A small image classifier, trained from scratch: 7.98M parameters.
Rows from block 8, named by matrix and row number. Rows with one number belong to one neuron. Each number is 128 + 32 x the weight over the matrix's rms, rounded and kept within 0 to 255. All counts start at 0.
# fc1: MLP up (model.blocks.8.mlp.fc1.weight, 1536x384), inputs 96-191
# fc2: MLP down (model.blocks.8.mlp.fc2.weight, 384x1536, transposed), outputs 96-191
fc1.1258 [128 178  77 121 137 174  93 140 125 135  99 166 151 107  85 110  78 135 126 111 112 121 136 120 122 102 136 132 128 109 137 118 114 146 143 142 125 152 147 138 131 102  93 173 120 120 152 100 121 127  92 159 131 130 130  86 140  33 144 166 100 152 130 156 160 163 187 140 142 112 116 169 120 143 101 139 100 115 125  87 137 132 144 163 160 160 114 160  95 100 170 140 101 101 186 130]
fc1.1259 [214  70 108 103 127 161 108 147  56  82 154 161  60 127  99  92 114  58  84 121 109 101  38 137  92 163 190 121 138 115 118 195  61 131  78 120  99 123 134 158 155 136 139 113 138 103 152  71 151 127 115 129  89 105 121 108 161 131 102 121 142 197 144 143  76 123 129 130 101  99 132 160 132 101 110 146 107  95 130  96 126 156 113 160 160 143 200 155 162 138 156 111 186 155  90  54]
fc1.1260 [138  86 117 158 161 103 160 150 115 200 102 144 103 143 197 164 125 134 153 117 157 196 103 152 125 128 178 112 119 159 124 149 171 154 145 137 154  80  40 175 167 126 121 159 128 185 100 125 144 129 133 158 112 147  66  78 117 105 158  86 144 160 121  82 148 124 181  91 138 157 133 158  73 160 133 104 150 108  65 145 147 132 122 146 128 149 113 125 111  99 144 109 126 138 163 128]
fc1.1261 [107 106 219  90 136 181  66 116  92 132  78 117 190 114 132 125 105 144 132 116 133 118 162  99 140 186 156 112  97  98 182 171 131 121 129 149 139  94  79 141  85 147 107 181  77 119 196  94 148  88 138 139  98 133 147 194 129 137  78 150 129  78  94 116 171 100 113 129 190  84 133 157 154 121 130  96 144 107 110 145  96 128 248 154 173 158  81 167 183 113 103 122  87 165 129  70]
fc1.1262 [157 120 180 194 102  74 139  96  93 134  76 111  75 111 158 125 122 146 130  79 138 154 144 143 137 138  98 149 126 188 146 160  93 149 158 145 168 107 121 137 196 138  66 174 112 149 116 187  71  95 143 187 149 187 127 138 118  98 178 139 116 103 138 123  76 128 164 168 154 150  98 127 145 141  51 178 193 107 117 134 144  84  86  72 177 169  92 165 184  77 107  96  92 145 154 178]
fc1.1263 [110 151 167 105 147 136  83 136 156 161  38 140 140 185 127  87 167 155 160 123 111 112 114 147 124 149 147 152 135 109 138  81 112 130 148 127 100 141 143 145 149 110 193 219 164  98 144 166 166 129  66 102 150 111  94 166 124 113 162 145 135 167 126 129 116 146 154 178 126 151 152 133 104 152 123 118 107 106 127 184 171 112 120  75 106  67 150 114  65 124 164 146 117 131 117 138]
fc1.1264 [138  98 147 159 109 159 120 154 107 130 137 124 108 166 143 142 165 122 147 133  97 132  99 167  91 153 133  73 114 126 142 129 147  60 103 124 165 160 134 145 113 180 147 130 142  83 143 187 212 130 136 126 137 152 176 154 136 122 160 133 134 117 149 104 166 145 132 157 155 133 137 109 166 191  94  83 119 168 173 134 142 190  94 128 140 135 122 120 148 139 116  91 175 109 129 139]
fc1.1265 [ 95 164 144 133 157  99 167 137 118 146 134  73 128 154 164 133 122  49 170 128 179 145 106 151 112 175  87 138 108 166 130 152  82 182 114  77  70 117 145 152  80 138 129 174 144 135 148  61 101  91 135  92 142 138 113 138 185 159 152 124 145 176  95 114 170 114 115  82 132  89 151 150 174  88  87  62 115  61 162 175 141 151 102 113 155 122 140  70 162  96  73 143 151 145 104 171]
fc1.1266 [144  83 186 168 160 167 166 122 171 158 130 120 113 115 127 189 114 133  64 135 164 186  72 136 113 138  62 150 102 108 137  83 142 128 150 154 105 122 138 140 160 100 123  75 127 106 178 139 182 181 131 137  60 112 109 164 115 109 131 152  91 143 161 119 101 191 148 128 145 196 125 131  90 145 131 150  76 141 188 166 144 109 132 104 120 125 147 187 164 136 119 182 122 132 117 121]
fc1.1267 [163 126 111 103 139 194  91 130 132 179 119 167  90 162 120 192 140 163 102 120 180  98 132 120 137  99  95 144 107 132 139 188 122  83 174 113 135 191  93 107 119  68 132 122 131  74 144  96 147 156 190 127 113 116  87 188 184 126  61 131 119  98 143 145 134 132 153 138 118 117 119 157 197 112 146 144 149  61 144  85 158 142 125 126 155 210 116 121 110 182 193 136  82  99 161 105]
fc1.1268 [150 113 146 111 135 125 140  95 102 135 180 172  87  44 167 156 123 112 130 184 105 105 100 101 179 142 145 161 114 117 133  72 132 183  81 120 180 136 146  91 168 154 150 116 167 152  68 124 120 144 110 103  85 117  89 104 162 149  79 138  90 118 106 125 146 108 133 108 126 163 135 102  96 101  85 216 119 160 151 139 157  47 102 104 114 149  76 142  82  92  82 113  95  82 132 158]
fc1.1269 [114 146 133 163 121  76 128 116 179 154 118  85 106 131 158 148 147 102 107  99 109 111 105 163 125 136 148  68 130 154 108  75 129  52 174  90 106  51 123 125 106 130 165 152  71 103 107 156  90  58 130 132 133  62 176 106 136 158 115 125 148 163 132  68 138  73 119 140  77  92 161 110 170 160  70 165 123 128 186 124  98  65 123 143 136 160 139 136 188 142 155 175 160 117  88 192]
fc1.1270 [ 95 108 108  77 173  97 147  62 169 123 163 140 140 116 108 137 156 171  91 147 111 153 115  86 181 187  67 123 163 157 167 167 145 160 169 141 133  89 140 115 176  81 185  86 119 138  99  92 108 134 156 155 150 113 106  95 132 158 113 126 115 110  91  85  81 149 152 142 176  98 170 142 118 118 130 107 145 131 122  79 143 152  65 106  96 159 128 117 101 146 150 133 143 112 124 132]
fc1.1271 [124 116 102 120 147 119 229 137 118 199 147  92  54 121 112 158 136 135 119  95 134 123 137 150 169 128  55  96  93  79 107 184 102 212 128 111 156 129 184 105 136  40  87  86 138 116 111 114 127 106 131 174 110 139 171 128 139  95 167 125 123 107 169 152 120 132 141 134 154 171 113 157 160 126 134 154 105 140 149 127 141 179 103 143 159 103 151  67 114 159 121 120  84 130 140 153]
fc1.1272 [144  51 133 134  45  96  87 135 120 101 122 119 153 125 130 131 135 137 197 146 119  75 142 136 114  89 164 169 148  99  99 128 124  79 185 127 181 165  74  93  97 159 142 119 105  71 168  99 174 131 120  86 104 122 150 149 106 187 142 145  94 104  71 113 139 115 131 124 157 194  89 162 134 127 136 183  72  97 107 146 140  77 137 133 155 219  80 146  44 131 117 134 102 126 183 112]
fc1.1273 [106 107 143 131 151 174 152 144 112 116 123 121 170 142 118 160 133 113 143 111 136 111  76  90 114 159  90 143 120  64 149  69 197  87 177 130  95  95 101 161 125  97 151 132 115 132 143 144  86 173  80 106  84  84 103 173 106  84 135 164  88 140 182  97  84 155 154 115 149 114  99 109 103 156 137 135 148 163 159  95 155 133 172  87 103 207 172 128 178 110 151 132 124 183 173  71]
fc1.1274 [ 68  93 137 107 122 134 143 157 144 150 106 108 195 125 103 124 121 121 139  76 131 112 123 158  97 109 132 140 154 183 163 137  99 123  96 127 116  79 149 141 109 117 156 191 132 123 139 147  91 149 132  87  96 140 140 104  51 182 148 161 157 129 100 103 131 141 135 118 104 139 176 188 144 121 174 127 155 117 145 101 140 113 134 114 203 185 127 172 122  48 121 166 121 101 153  74]
fc1.1275 [135 132 133 126 110  75 153 134 131 179  95  96 108  94 116  80 132 105 148  75 129 187 108 134 141 157 177 136 122 175 205  85  90 104 167 131 125  91 187  86 128 118 185 129 140 124 102  90  74 152 114 136 124 118 191 186 173 180 132 119 135 136 188  33  95 139 162 161 123  95 135 105 133  91 138 166 144  83 174 134  93 131 144 155 142 114 131  62 115 121  84 121 131 166 141 136]
fc1.1276 [117 163 132 128 116 153 160 188 180 152 122 160 119  96 114 135  99 143 162 203 143  90 177 127 162 175 153 167 167  25  57 189  84 114 136 161 169 166  94 123 150  96 114 120 135 114 100  89 116 117 148 163  87 141  92 118 160 130 105 191  91 184 169  87 117 176 174 148 108 132  76 128 117 129 130 121 131 122  98 122 130 169  73 147 183 107  74 144  94 136 190 141 132 105 167 134]
fc1.1277 [ 84  93 111  93 191 134  94 107 181 154 125 114 139  53 210  86 155 124 133 130 156 137  77 138 185 206 156 153 140  88 167  71 111 152  84  95 132  93 102 112 142 127 122  82 118 106 118 111 155 102 152 173 168 130 133 136 159 126  67 139 181 135 124 143 136  94 126 208  79 170 145 122 150 130 119 118 125  95 125 130 113 114 140 176 118  39  85 101  75 161 123 144 160 148 116 147]
fc1.1278 [153 151 155  98 126 138 136 144 112 152  88 146 153 122 178 105 150 149 138 105 131 112 102  81  78 142 148 125 132  86 169  74 117  64  58 137 119 177 114 126 120  63 122 127  86 168 120 171 136 130  98 141 112 141  81 107 108 140  91 128 173 141  98 105  97 102 100 172 138 135 140 143  70 118 130 141 146 154 180 145 183 138 103  83 164 163 133 175  84 131 140 122 102 104 111  97]
fc1.1279 [124 143 114 123 113 164 102 112 130 106 114 140 114 153 155 122 176 127 121 123  98  41 108  98 146 144 153 126 139 130  93 122 122 121 140 127 134 233  69 115 154 148  91 164 120  93 162 163 110  97  79 157 142 106 155 116 188 105  95  93 144 161 118 130 148 105  97 137  96 193  95 135 133 117  80 122 158 105  64 131 117 108 188 180 173 139 177 123  96 145 161 157 202 104 168  94]
fc1.1280 [141 172 159 158 138 139 147 111 134 156  73 144 173 119 107 164 102 139 101 110  99 166 104 103 145 213 109 129 147 131 161 154  73 156 135 103  91 164 130 173 131  99 119 141 100 181 147 156  99 169  89 143  84 134 109 114 141 134 164 118  79 167 161 172 105 155 155 152 122 113  54 121 137 104 137 118 139 134 143 126 179 142 171 188 129 122  92 118 194 143 161 110 153 191 135  86]
fc1.1281 [140  75 181 142 159 125 157 106  97 166 107 140 102 126 121 135 138 117  61 161 164  94 137 139  86 119 130 123  55 171 145 152 122 143 122 127 141 120  75 139 116 114 151  74 134 199 134  88 128 125 103  74 169 151 134 161  98  78 123 170 122 101  88 131 145 101 155 128 126 108 116 162  97 143 150 124 103 176 149  90 125 160 160  74 193 136 166  95  96 118 136 108 166 149  99 131]
fc1.1282 [ 96 107 159  98 112 149 188 135  59 137  63  49  54 123 127 119 148 113 140  89 189 111 172 227 164 149 137 121 119 131  49 124 164 135 113  14  98 170  80 144  86  65 108  98 163 102 132 140 118 160 119  83 100  80  87 153 148  81 139 118 125 110 109 115 138 138  77 155 164 108 161 131 129 102  91 103 101 119 136 129  90 192  87  91  72 129 101 135 136 213  42 149  68 168 138 217]
fc1.1283 [138 118 132 118  92 165 147 188 166 156 138 102 113 131 199 188 112 144 200 130 171 135 121  47 138 127  77 130 153  77 182  97 112 124 171  87 162 140 176 122 110 129 137 123 105 147 137 144 166 106 146 136 132  82 122 121  83 133 103 131 125 137  64 127 102 105  78 121 149 218 145 122  97 172 158 137 177  73 114 120 180 126 145 154 139 147 104 126 140 106 121 166 120 165 158 207]
fc1.1284 [149  83 130  96 102 182 191 112 140 126 191 170 120 148 158 123 104 163  79 101 123 155 116 118 162 143  84 138 121  92 191 138 151  76 142 102 110 195 131 114 156 129 158 100 150 130 120 114  74 134 110  97 112 106 110 109 149 130 154  98 114 157 116 161 147 131 165 121  76 127 115 135 114 149 132 122 111  66 113 101 106  77  30 153 141  76 105 117 146 136 136 185 219 135 126  94]
fc1.1285 [116  81 172 182 133  96  99 159 115 190  89 124 106  81  37 140 124  97 145 117 148 117  78 144 146  99 217  99 112 121 116 149 155  79  60 134 101 120  75 114 116 135 138 121 156 115 180 140 190 151  85 110 171 192 167  96 155 158 133  82  93 151 131  86 106 174 150 134 138 135 144 112  93 205  98 151 103 139 128 131 109 118 117 125  66 169 153 145 120 101 110 140 134 185 163 137]
fc1.1286 [ 94 160 150 108 175 108  88  64 101 170 199  69 112 147 109 127 132 105 151 145 163 131 150 128 174 157  90 199 105 197 203 102 118 140 137  65 128 180  46  63 143 108 135 228 149 134 100 142 114 138 118 151 153 154 186 113 134 104 198 149 114 106 127 119 121  93 108 123 138 151 138 138 166 121 138  87 163 138 185 111 157 138 102 168 126  64 128  99 140 142 131 145 165 140  92 129]
fc1.1287 [117 119 120 155 193 102  82 146 154 144 146 145 124 113  95 162  74 138 133 112 144 143 139 124 111 109 130 118 152 120  98  85 120 117 153 126 106 126 112 116 104 120 183 188 152  54  58 168 168 180 113 126 168 139 162 122 160 154 136 129 158 183  75 110 133 138  88  84  62 100 118 120 114 140 119 109 144 151 134 166 155 203 114 151 127 142 147 109 173 112 110 128 114 134 106 158]
fc1.1288 [128 181  74 179 191 164 151 115 182 143 121 117  60  87 140 151 101 114  76 147  93 103 104 100  86 135 116 157 133  48 124 135 107 126 147  61 126 157 161  63 121 113 120 165  85  67 104 128 133  89 165 169  81 158  97 117 154 142 189 128 149  88 178  82 120 172  93 126 141 136 154 129 154  65  93 117 132 124 151 133 113 152 120 118 136 139 129 109 106 104 176 189 149 142 161 152]
fc1.1289 [ 98 171 103 132 172 128 112 122  84 164 142 153 126  81 107 129 146 133 193 174 156  88 126 128 158  65 159 161 132  84 133  81 180 134 160 107 128 103 115 170 152 108 117 133  97 199  74 135  94 123 173  87  81  90 141 183 148 116 119 163  88 148 158  67 107 101 160 178 152 137 125 203 122 166 124 119 126 133  83  90 127 121 108 149 156  64 139 137  71  80 174 119 136 141 170 132]
fc1.1290 [158  75 134 105 198 141 146  80 114 109 153 161 140 165 106 117  58  93  78 111 179  84 140 118  85  80 144 129 131 135 112 134 136 174 131 174 126  47 131 134 128 126 123 154 133 212 168 183 100 135 156 113 168  91 124 165  89  73 108 114 134 108  58 107 111 113 134 152 186 171 104 158 195 156 132 101 138 130 116  84 139 173  95 140 136 138  85 134 135 133 180 152 167 101 129 125]
fc1.1291 [115 145 171 198  65 171 124 148  85  99 164  97 121 152 169 101 141 145 173 155 103 134 123 164 144  77 149 151 108 101 154 125 159 127 134 178 121  62 135 163 126 135  86 137  80 121 138  93 117  94 123 116 104 142 135 134 118  56  92  96 119 159 141 120 135 145 183 100 161 148 106 139 163 180 111 109  93 156 189 182 145 145 162  69 155 140  96 185 151 131  70 139 152 132 122 132]
fc1.1292 [169 175 151 157 156 124 177 159 110 181 130  89 162 185  67 151 188 112 109 140 157 149 108 167  97 193  79 113  90 120 139 150 196 134 147  91 166 165 102 100 151 116 131  93 145 171 171 152 144 111 179 128 172 138 134  89 147  79 126  82 144 182  63  97 108 115 126 103 130 141 127 146  95 183 125 123  94  76 145 136 156 119 139  84 139  78 107 145 111  94 152 159 119 178  77 160]
fc1.1293 [145 141 152 117 133 146 126 178 121 158 122  94 159 124  42 102 198  70  89 164  91 182 141 116  77 100 191 114  91 106 127 129 178 111 143 163 120  72 158 163 198 123 103 135 136  92  75 158  97 149 135 123 173 159 135 107 147 156 128 116 141 164 106 173 125  72 137 101 121  95 209 131 118 139 112  71 148 112 123 114 112 118 117 118 108 175 156 135 191 123 112 112 157 105 129 112]
fc2.1258 [135 189 141 120 114 167 139 115  98 163 188 161 111 178  74 105 112 134 206 155 101 137 163 103  87 121 118  67 145 110 103 117 117 132 142  83 147  82 137 195 138 130 154 148 104 123 177  59 134  87 174 179 144  98 155 124 229 118 107 130 136 112 145 113 128 127 120 173 146 136 139 115 181 123 172 160 127 177 131 123 106 132 130  92 153 131 160 145 225 110 135 132 136 142 161 133]
fc2.1259 [115 149 180 150 126  75 162 129 133  58 107 111 108 131  71 223  95 158 107 130 136  96 150 107  90 148 142 146 147 129 133 127 153  90  84 125 108 131 200 180 120  90  96 196 181 137  63 107 103  76  95  99 114 235  72  87 153 156 168 170 139 136 120 138  94 125 148  77  83  64 171  58 105 185 106 146 111 139  97 108 145 215 141 106 102 158  78 128  77 191 100 121 117 126 204 119]
fc2.1260 [163 144 152 113 149 211 150 133 148 148 117 121  93 162 105  65  96 129 175  96 121 147 104 107  94  94 119 114 138 110  86 122 157 176 131 152 106 110 162 122 135 144 173 188 189 102 121 159 148 138 130 157 159  87 159 101  70 130 137 100  97  64 131  90 152 121 117 141 140 126 114 130 146 126  83  87 144  93 105  74 139 138 141 125 108 159 163 132 147 156 103 137 108  67  81  97]
fc2.1261 [149  76 138 114 111 152  86 111  94  88 143 140 108  95 177  76 140  94 142 105 136 135 134  89  95 119  53 136 110 127 102 120 141  99 158  98 104  95  79 134 172 108  72 131 182 105 122  96 120 197 126 154  87  87 110 191 116 157 147  76 142 121 178  52  79 121 142 102  94 133 141  81 130 126 175 141 134 107  53 133  84 138 146 119 114 133 112 119 115  93 120 109 185 131 151 191]
fc2.1262 [107 142 137 144 129 140 121  95  98 160  95 180 150  94  81 172 107 123 165  86  80 125 166 136 144 126 130  75 130 151  91 111 145  73 155 173 123 119 168 135 134 126  91 185 109 108 150  94 116 175  99  97 141 104 110 130 140  94  85 113 110 148 131 131 101  90 165 115 183 108 151 136  82 133 112 117 114  35 133  74 118 124 163 129 124 138 127 116 121 115 125 192 123 116 144 124]
fc2.1263 [ 80 156  53 169 110 140 114 106 156 120 103 153 152 115 138 122 143 110 100 125 116  89 139 121  75 159 132 129 157 137 132 178 153 175  59 120  88 117 181  83  65 132 178 111 146 141 135 180 119 174 125  78 160 104 132  95 142 166 106  93 123 151  99  84 134  96 146 134 179 107 121 138 101  82  75  94  95 112 119 108 102 117 146 120  94  85 154  95 142 112 155  90  92  80 154 131]
fc2.1264 [ 94 125 132 103 102 112 144  58 119 106 110 161 147 126 154 137 103 177 125  84  52 117 123 130 140 193 168 149 118 150 153 129 163 102  93 129 126 112 102  85  90 100 116 120 108 133 141 142 102 145  72  99 140 111  72 114 140 106  76  93 148 145  70 156  97  93 126 112 122  91 140 165 210 117 112 175 139 147 118 113 171 117  98 112  86 123 117 159 132 123 106 173  90 149 148 128]
fc2.1265 [112 126 107 126 171 104 134 137 181 133 122 133 130 115  85 140 137 146 167  62 114 134 125 132 180 167 169 136 217 225 125 132  98 117 174 118 114 149 135 183 184 139 125 141 106 173  79 110 169 144 104  76 131  83 147  99  96 120 102 117 137  94 125 203 168 121  96 125 110 116 104 138 173 119 117 175  97 153 168 130 118 186 130 201 145 106  89 125 126 120 166 111 111  56 100 109]
fc2.1266 [136 128 194 112  49 104 144 185 157 131 123 183 115 109 135 139 138 144 121  76 131 158 135  79 190 132 184 133  65 121 134 108 158 137 158  99 123 105 179 160 139 162 138 111 122 110  92 209 100 169 118 112 169 153 123 123 128 129  82 110 119 125 107 134 125 132 131 110  84 154 115 183 151 163 139  68 150 181 115 129  87 111 104 143 110 100 106 123 163 109 120 181 129  93  74 134]
fc2.1267 [ 97 102 129  92  94 144 135  35  84 178 149 128  79 158 104  88 132  77 141 141 119 105 128 120  98  77 124 129 125 140 148 138 156 111 141 168 163 104 149 134  89  87 120 107 133  78 158 140 125 107 108 117 122 104 145 157  95  62 182  94 150  92 144 126 116 130 129 154 118 120 125 133 123 110 155 100 112  74 102  78 151 175 142 121 143 158 156  79 125 150 139 152 127 115 132 118]
fc2.1268 [202 165 106 106 147 153  89 118  77 153  90 155 115 121 106 115 167 148  88 130  93 114 105  98  65 132 109 120 103  73 120  96 122 150 121  99 130 181 136 151 123 135 150 142 147 175 131 112 128 127 119 110 155 125 123 187 124 135 169  96 139 137  98 223 100 105 145  74 126 180 120 173 101 173 173  73 118 118 174  94 129 150 162 157 119 196  92 153 199 129 158 124 184 112 216 108]
fc2.1269 [191 110 175 130 121 129 173 138  90  86 156 182 138 137 127 188 147 132 114  67 102 117 152 136 169 105 114  70 142  95 160 164 145 108 102  70 186 155 146 155 118 107 131  63 117 148  93  93 141  91 128 159  70 101 132 125 170 136 137 153 119  85 133 129  88 143  75 134 150 129  88 113 150 123  73 105 142 114 102 140 150 158 212 133 157 167 142 110 142 129 146 155  18 138 157 114]
fc2.1270 [ 95  87 103 127 136 103 157 115 103 133 157 157 144  84  89 135 151 122 117 141  87  92 128  92 182 125 144 107 128 109 148 139 145  96 100 113 132 126 151 153  65  99 111 124  92  93 124 173 138  95 126 143 134 155 100  89  89 163  68 138 156 133  91 176 151 131 124  76 107 140 104 122  99 126 107 178 160 151  95  65 158 170  77 117 149 142 140 132 152  62 129  97 124  92 201 142]
fc2.1271 [145 123 120 138 146 159 113 149 124  95  96 142 103 129 163 117 115 108 110 149 114 111 119 139 142 190 120 170 103 139 141 119 128 112 131  46 132  87 219 126 161 115 130 124 156 148 159 137  89 118 111 179 206 152 119  92 105  88 152  93 149  85 123 119 162 118 145 109 136 157 138 108 122 171 128  86 146 147  95  57  99 119 111 100 109  98 125 121 173 165 129 105  92 121 161 140]
fc2.1272 [117 162  99 124  77 148 211 131 147 140 151 142 157  95 108  95 163 143 103 141  80 165 127 127 170 121 130  75 124 143 113 159  80  81  74 181 189 114  52 111 115 142 106 123 130 145 113 155 154 176  72 123 100 125  85 137  81  80 100  81 181 113  98 115 133  83 119 130 172   1 151 127 124 127 119 116  63 130  45 110 185  92  70 106 140 121  77 154 162  82 152 171 110 147  92 135]
fc2.1273 [ 72  88 129 170  90 165 159 124 120 100 150 132 167  83  99 173 129 132 173 159 149 132  91 164 200 146 103 134 198 105 130 125 118 176 161 163 127 132  67 144  95 111 151 158 120 138 158 155 101 158 111 120  93  97 109 112  96 122 154 164 151 137  50 108 114 107 105 106 138  89 132 152 150  71 154 102 127 185 184 172 159 110  76 110 152 144  77 159 138  71 138 167  66 159 118 102]
fc2.1274 [126 163  49 180 152 127 139 138 124 135 105 127 114 162 116 110 108 129 121 134  97 135 100 112 158 147 165  96 177  96 160 108 104 111 136 157  84 129 137 136 103 112 170 121 183 191  98 105 188 152 108 154 145 183 158 121 106 154 168 146 132 127 147 103 127 154 110 131 149 149 122  96 157  81  45 135 128 164 137 150  73 150  87 137 153  74 117 196 134  72  68 133 160 115 103 127]
fc2.1275 [154 104  36 104 201 148 103 128 174 169 135 162 106 144  84  87 156  95 163 149 122  69 137  62 129 122 143 106 191 126 141  81 116 126 212 129 151 107 216  63  97 180 142 120 148 131 110 111 150 105  95 107  70 189 161  14 144 136 116 141 137 111 156 123 120 150  92 139 101  84 145 152 145  71 148 113 114  98  99 143 120 197 115  85 195  93  88  62 112  81 129 116 165 168  62 124]
fc2.1276 [169 186 195  81 114  93 128 159 122 171 112 115 116 149 144  90 153 109  97  79 141 152 162 204 128 117 126 158 153 126 135 111  74 114 132  96 180 111 181 108  95 157 154  84  72 122 203 126 111  39 145 113 164  78 148 113  29  91 117 110 154 107  67 136 133 203 121 143 142 175  99 107  99 125 119  63  94 106 100 124  92 171  73 145 189 136 133 124 114 137 154 137 123 138 177 157]
fc2.1277 [111 115 160 160  84 110 124 124  97  41 130 182 164 143 158 150 125  68 114 147 109 153 117 140 184 108 130 159 136  84 131 118 158 162 132 137 110 127 119 198 154  90 175 154 144  92 168 122 113 134 107 135 101 120 142 147 143 132 184  77  90  99 147 124  84 144 129  83 156 147 161 130 139 121 214 111 161 202 160  96 151  83 182 143 142 144  89  92 146 112 142  96  88 112  90 100]
fc2.1278 [101 123 170 103 152 136 111 142  99  89 122 170 130 123 159 105 112  78 150 112 103  88 146 119  85 144 143 106 161 149 197 190 122 140 115  49 102 100 203 130 194 139 154  43 136 147 174 102 148 121 159 124 164 150 141 167 103 149 140 141 110 114 158 118 160 120 133 109 172 112 101 102  83  81 189 121 103 104 106 135 143 150 124 112 160 152 136 113 117 127 159 113 129 120 180 143]
fc2.1279 [151 157 135  55 141 124 114  33 130 138 136 104 125 124 198 104 146  96 113 175 133  81 119 103 172 149 157 166 147 162 109  95  49 108 100 170 134 119 118  85 132 132 106  92 138 109 135 208 103  86 160 164 145 189  46 116 103 169 122  99 167 138  86 166  98 140 120 112 125 112 160 202 145 120 142 105 101 140 142 101 128 115  82 110 120 193 105 166 157 133 176 108  89 133 143 160]
fc2.1280 [136 170 141 188 141 161 111 166 125 160 142 154 143 112 130 120 184 139 129 144 126 107 171 118 150  92 159 127 202  74  39  77 157 128 159  97 123 114 202 102 109 109 169 116 109 171 147 157 143  59 151 104 123 124  94 119  92 101  42  80 158  90 136 115 133  79 161 100  89  84  92 185 118 149 133 167 117 143  97 102 127  93  77 161 152 110 144 113 157 123 173 124 132 109 130 170]
fc2.1281 [123 145  82 117 131 144 117 137 119 160 106 161 129 159 100  68  71 109 147 103  62 157 166 170 208 165 189 162 175  85  90 117 162 108 133  84  70 166 106  63 128 133 154 146 119 141 119 113 154 150 125 109 111 148 129 143  90 182 128 102 164  97 147 115 133 169  94 127 137 122 101 111 110 142  84 130  65 124 158  60 112  85 112  96 166 124 157 116 157 142  80 148 134 151 141 135]
fc2.1282 [150 159  59 143 126  53 117 129 158 123  96 100 101 112 144 108 147 105 103 111 164 172 105 171 109  52 143 123 169 125 111 123 172 136 186  66 187 120  92 135 223 157 128 112 115  99 157 100 140 100 106 114  82 132 147 145  88 155 170 122 138 125 148 102  96 138 137 112 162  33 185  89 139 145 171 114 122 120  79  76 156 164 123 111 108  97 110 111 119 161 135 166 103 198 142 105]
fc2.1283 [105 155 143 111  95 172 126 140 116  95 151 139 123  63  94 116 146 151 138 149 192 149 150  67 132 127 166 147 144 136  83 152 127 113 119 121 163  43  94 165 121 128 113 149 120  91 117 138 152 132 127 122 107 137 184 169 117 168  97 186 116 144 113 137 141 137 185 131 183 134 146  97  97 154 159 165  75 105 149 157  96 147 155  99 160 138 205  95 175 164  96 146 137 123  73 150]
fc2.1284 [ 85  85 156 176 151 118 101 163 122  91  48  72  98  92 132 163 129 122 157  69 153 169 164 168 203 166 161 136 114 165 163 163  80  72  89  95 195 150 102 104 153  91  78 144 162 106 154 110  92  81  92 136 148 138 111 132  95  68 113 152 114 101 177 207 139  87 108 194 108 134  84 150 115 154 153 132 112 119  87 111 126 133 125 139 124 101 166 107 172 140  91 142  70  94 128 151]
fc2.1285 [116 191 126 136  88  83 108 111 157 178  70 130  80 124 165 172 147 123 158 140 138 140 130  83 127 109 169 103 112 128 104 152 175 125 142 152 142 118 120 140 133 126 139 121 110 119 134  17 117 146 142  59 127 187 108 132 181 116  84 132 117 121 126  83 137 212 140 153 110 141 129 109 161 121 140  90 103  96 122 120 122 148 131 127 134 115  45  64 125 113 117 133 117  72 126  84]
fc2.1286 [ 76  95 151 128 171  55 158 156 155  86 117 131 108  81 134 156 142 175  83  57  81 150 128 158 161  89 114  94 111 180 153  95 130 120  98 145  86 125  92 114 128 136 143 127 162 150 140 141 119 149 129 145 112 176 153 131 159 153 119 116 139 106  86 108 110 123 183  98 133 139 101 131  84 110 123 160  69 161 167 142 116 165 118  87  99  80 165 130  97 113 131 123 109 128 131 119]
fc2.1287 [148  96 138  68  76 163 158 117  91 160  94 179 174 150 128 114 156  81 182  90 124 162 130 101  97  90 159 194  90 120 153 134 161 115 153  95 150 142 130 134 199 146 140  81 155  94 176 121 129 114 187 102 125 138 144 168 107 147 118 115 104 117  74  74 117 120 106 115 119 157  59 163 106 145 162 145 191 161 104 143 152 122 118 108 107 185  99 101 175 169 109 156 145 160 116 126]
fc2.1288 [168 136 200 127 115 156 156 131 164 169  84 101 145 131 125 105 122  93 136  80  93 125 163 100 169 157 135 135 138 140 154 135 127 149 179 108 174 131 107 126 164 140  77  60 114 122 175 129 110 162 160 114 142 109 187 100 117 195  95 123 135 147 113 155 151  98  87  67 136 156 112  89 139  55 208 103 172 194 121 151 142  83 156 113 140 137  97  91 112 116 137 114 194 134 172 103]
fc2.1289 [160 174 122 129 132 118 146 122  74 132 136 144 153 102 108 166 118 104 182 167 134 128 112 156 148 196 111 151 120 115 140 164 178 141 119 107 124 156  44 161 117  98 141 165 114 172 153 167 137  94 129 104 127 131 136 118  72  86 139 168 143 110 126 134 134 160 131 128  96 166 128 142  82 151 106 112  97 146 161 146 113 119 180 126 117 123 160  83 115 105 127 106  60  89 125 143]
fc2.1290 [154 140 147 145 115 157 125  70 131 154  92  90  82 153 138  89  81 134 131  98 102 147 139  98 163 172 161 176 119 196 123 183 167 162  96  93 166 144 127 120 169  80 143 146 166 150  87  97 117 138 187 125 161 157 118 151 144 117 121 111 130 102 175  67 158  93 113 195 116  66 135 143  87 141 111 116 150  73  97 118 108 132 136 120  69 128 165 132 109  83 128 138  83  65 144 174]
fc2.1291 [140  81 149 108 113 170 120  97 143 118  64 194 108 153 136 122  87 116 159 150 120 127 143 115 119 180  90 129 152 154 153 179 157 129 112 179 163 141 165 157  99 173 114 133 117 102 152 133 134 146  90  99  67 122 116 113 111 142 113 119 154 156 169 154 159 132  99 157 117 118 100 110 105 102 113 100 114 118  93 143 129  65 163 135 146  85 137 133 156 104 103 195 116 147  56 115]
fc2.1292 [156 108  92 106 169 151 118 109  64 218 114 109 177 137 109  43  77 123 115 134 138 106 126 128  75  74 138 196 157 145  96 132 116 128 130 108 110 124 140 105  81 128 125 131 146 107 124 133 130 137 108 104 163 117  97  95  70  97 125  87 165 143 145 109  95 154  97 150 124 141 166 190 144  98 107 114 110 121  98 149 130 105  93 120 140  52 114 149 101 156 164 135  89 159 158 161]
fc2.1293 [151 153  85 179 145 127 143 104 135  97 129  76 121  44 136 183 136 109 118 138 102 136 111  56 104 160 149 155 161 120 170 135 101  91 105  62 136 102 122 156 111 174 105 191 130 101 170 183 169  80  86 137 149 189 105  91  92  92  91  72 111  78 174 116 108 186 100 143 129 147 135  63  86 152  89 139 141 121 103 134 129 126  57 129 149 162 102 128  77  53 131 124 160  95 133 141]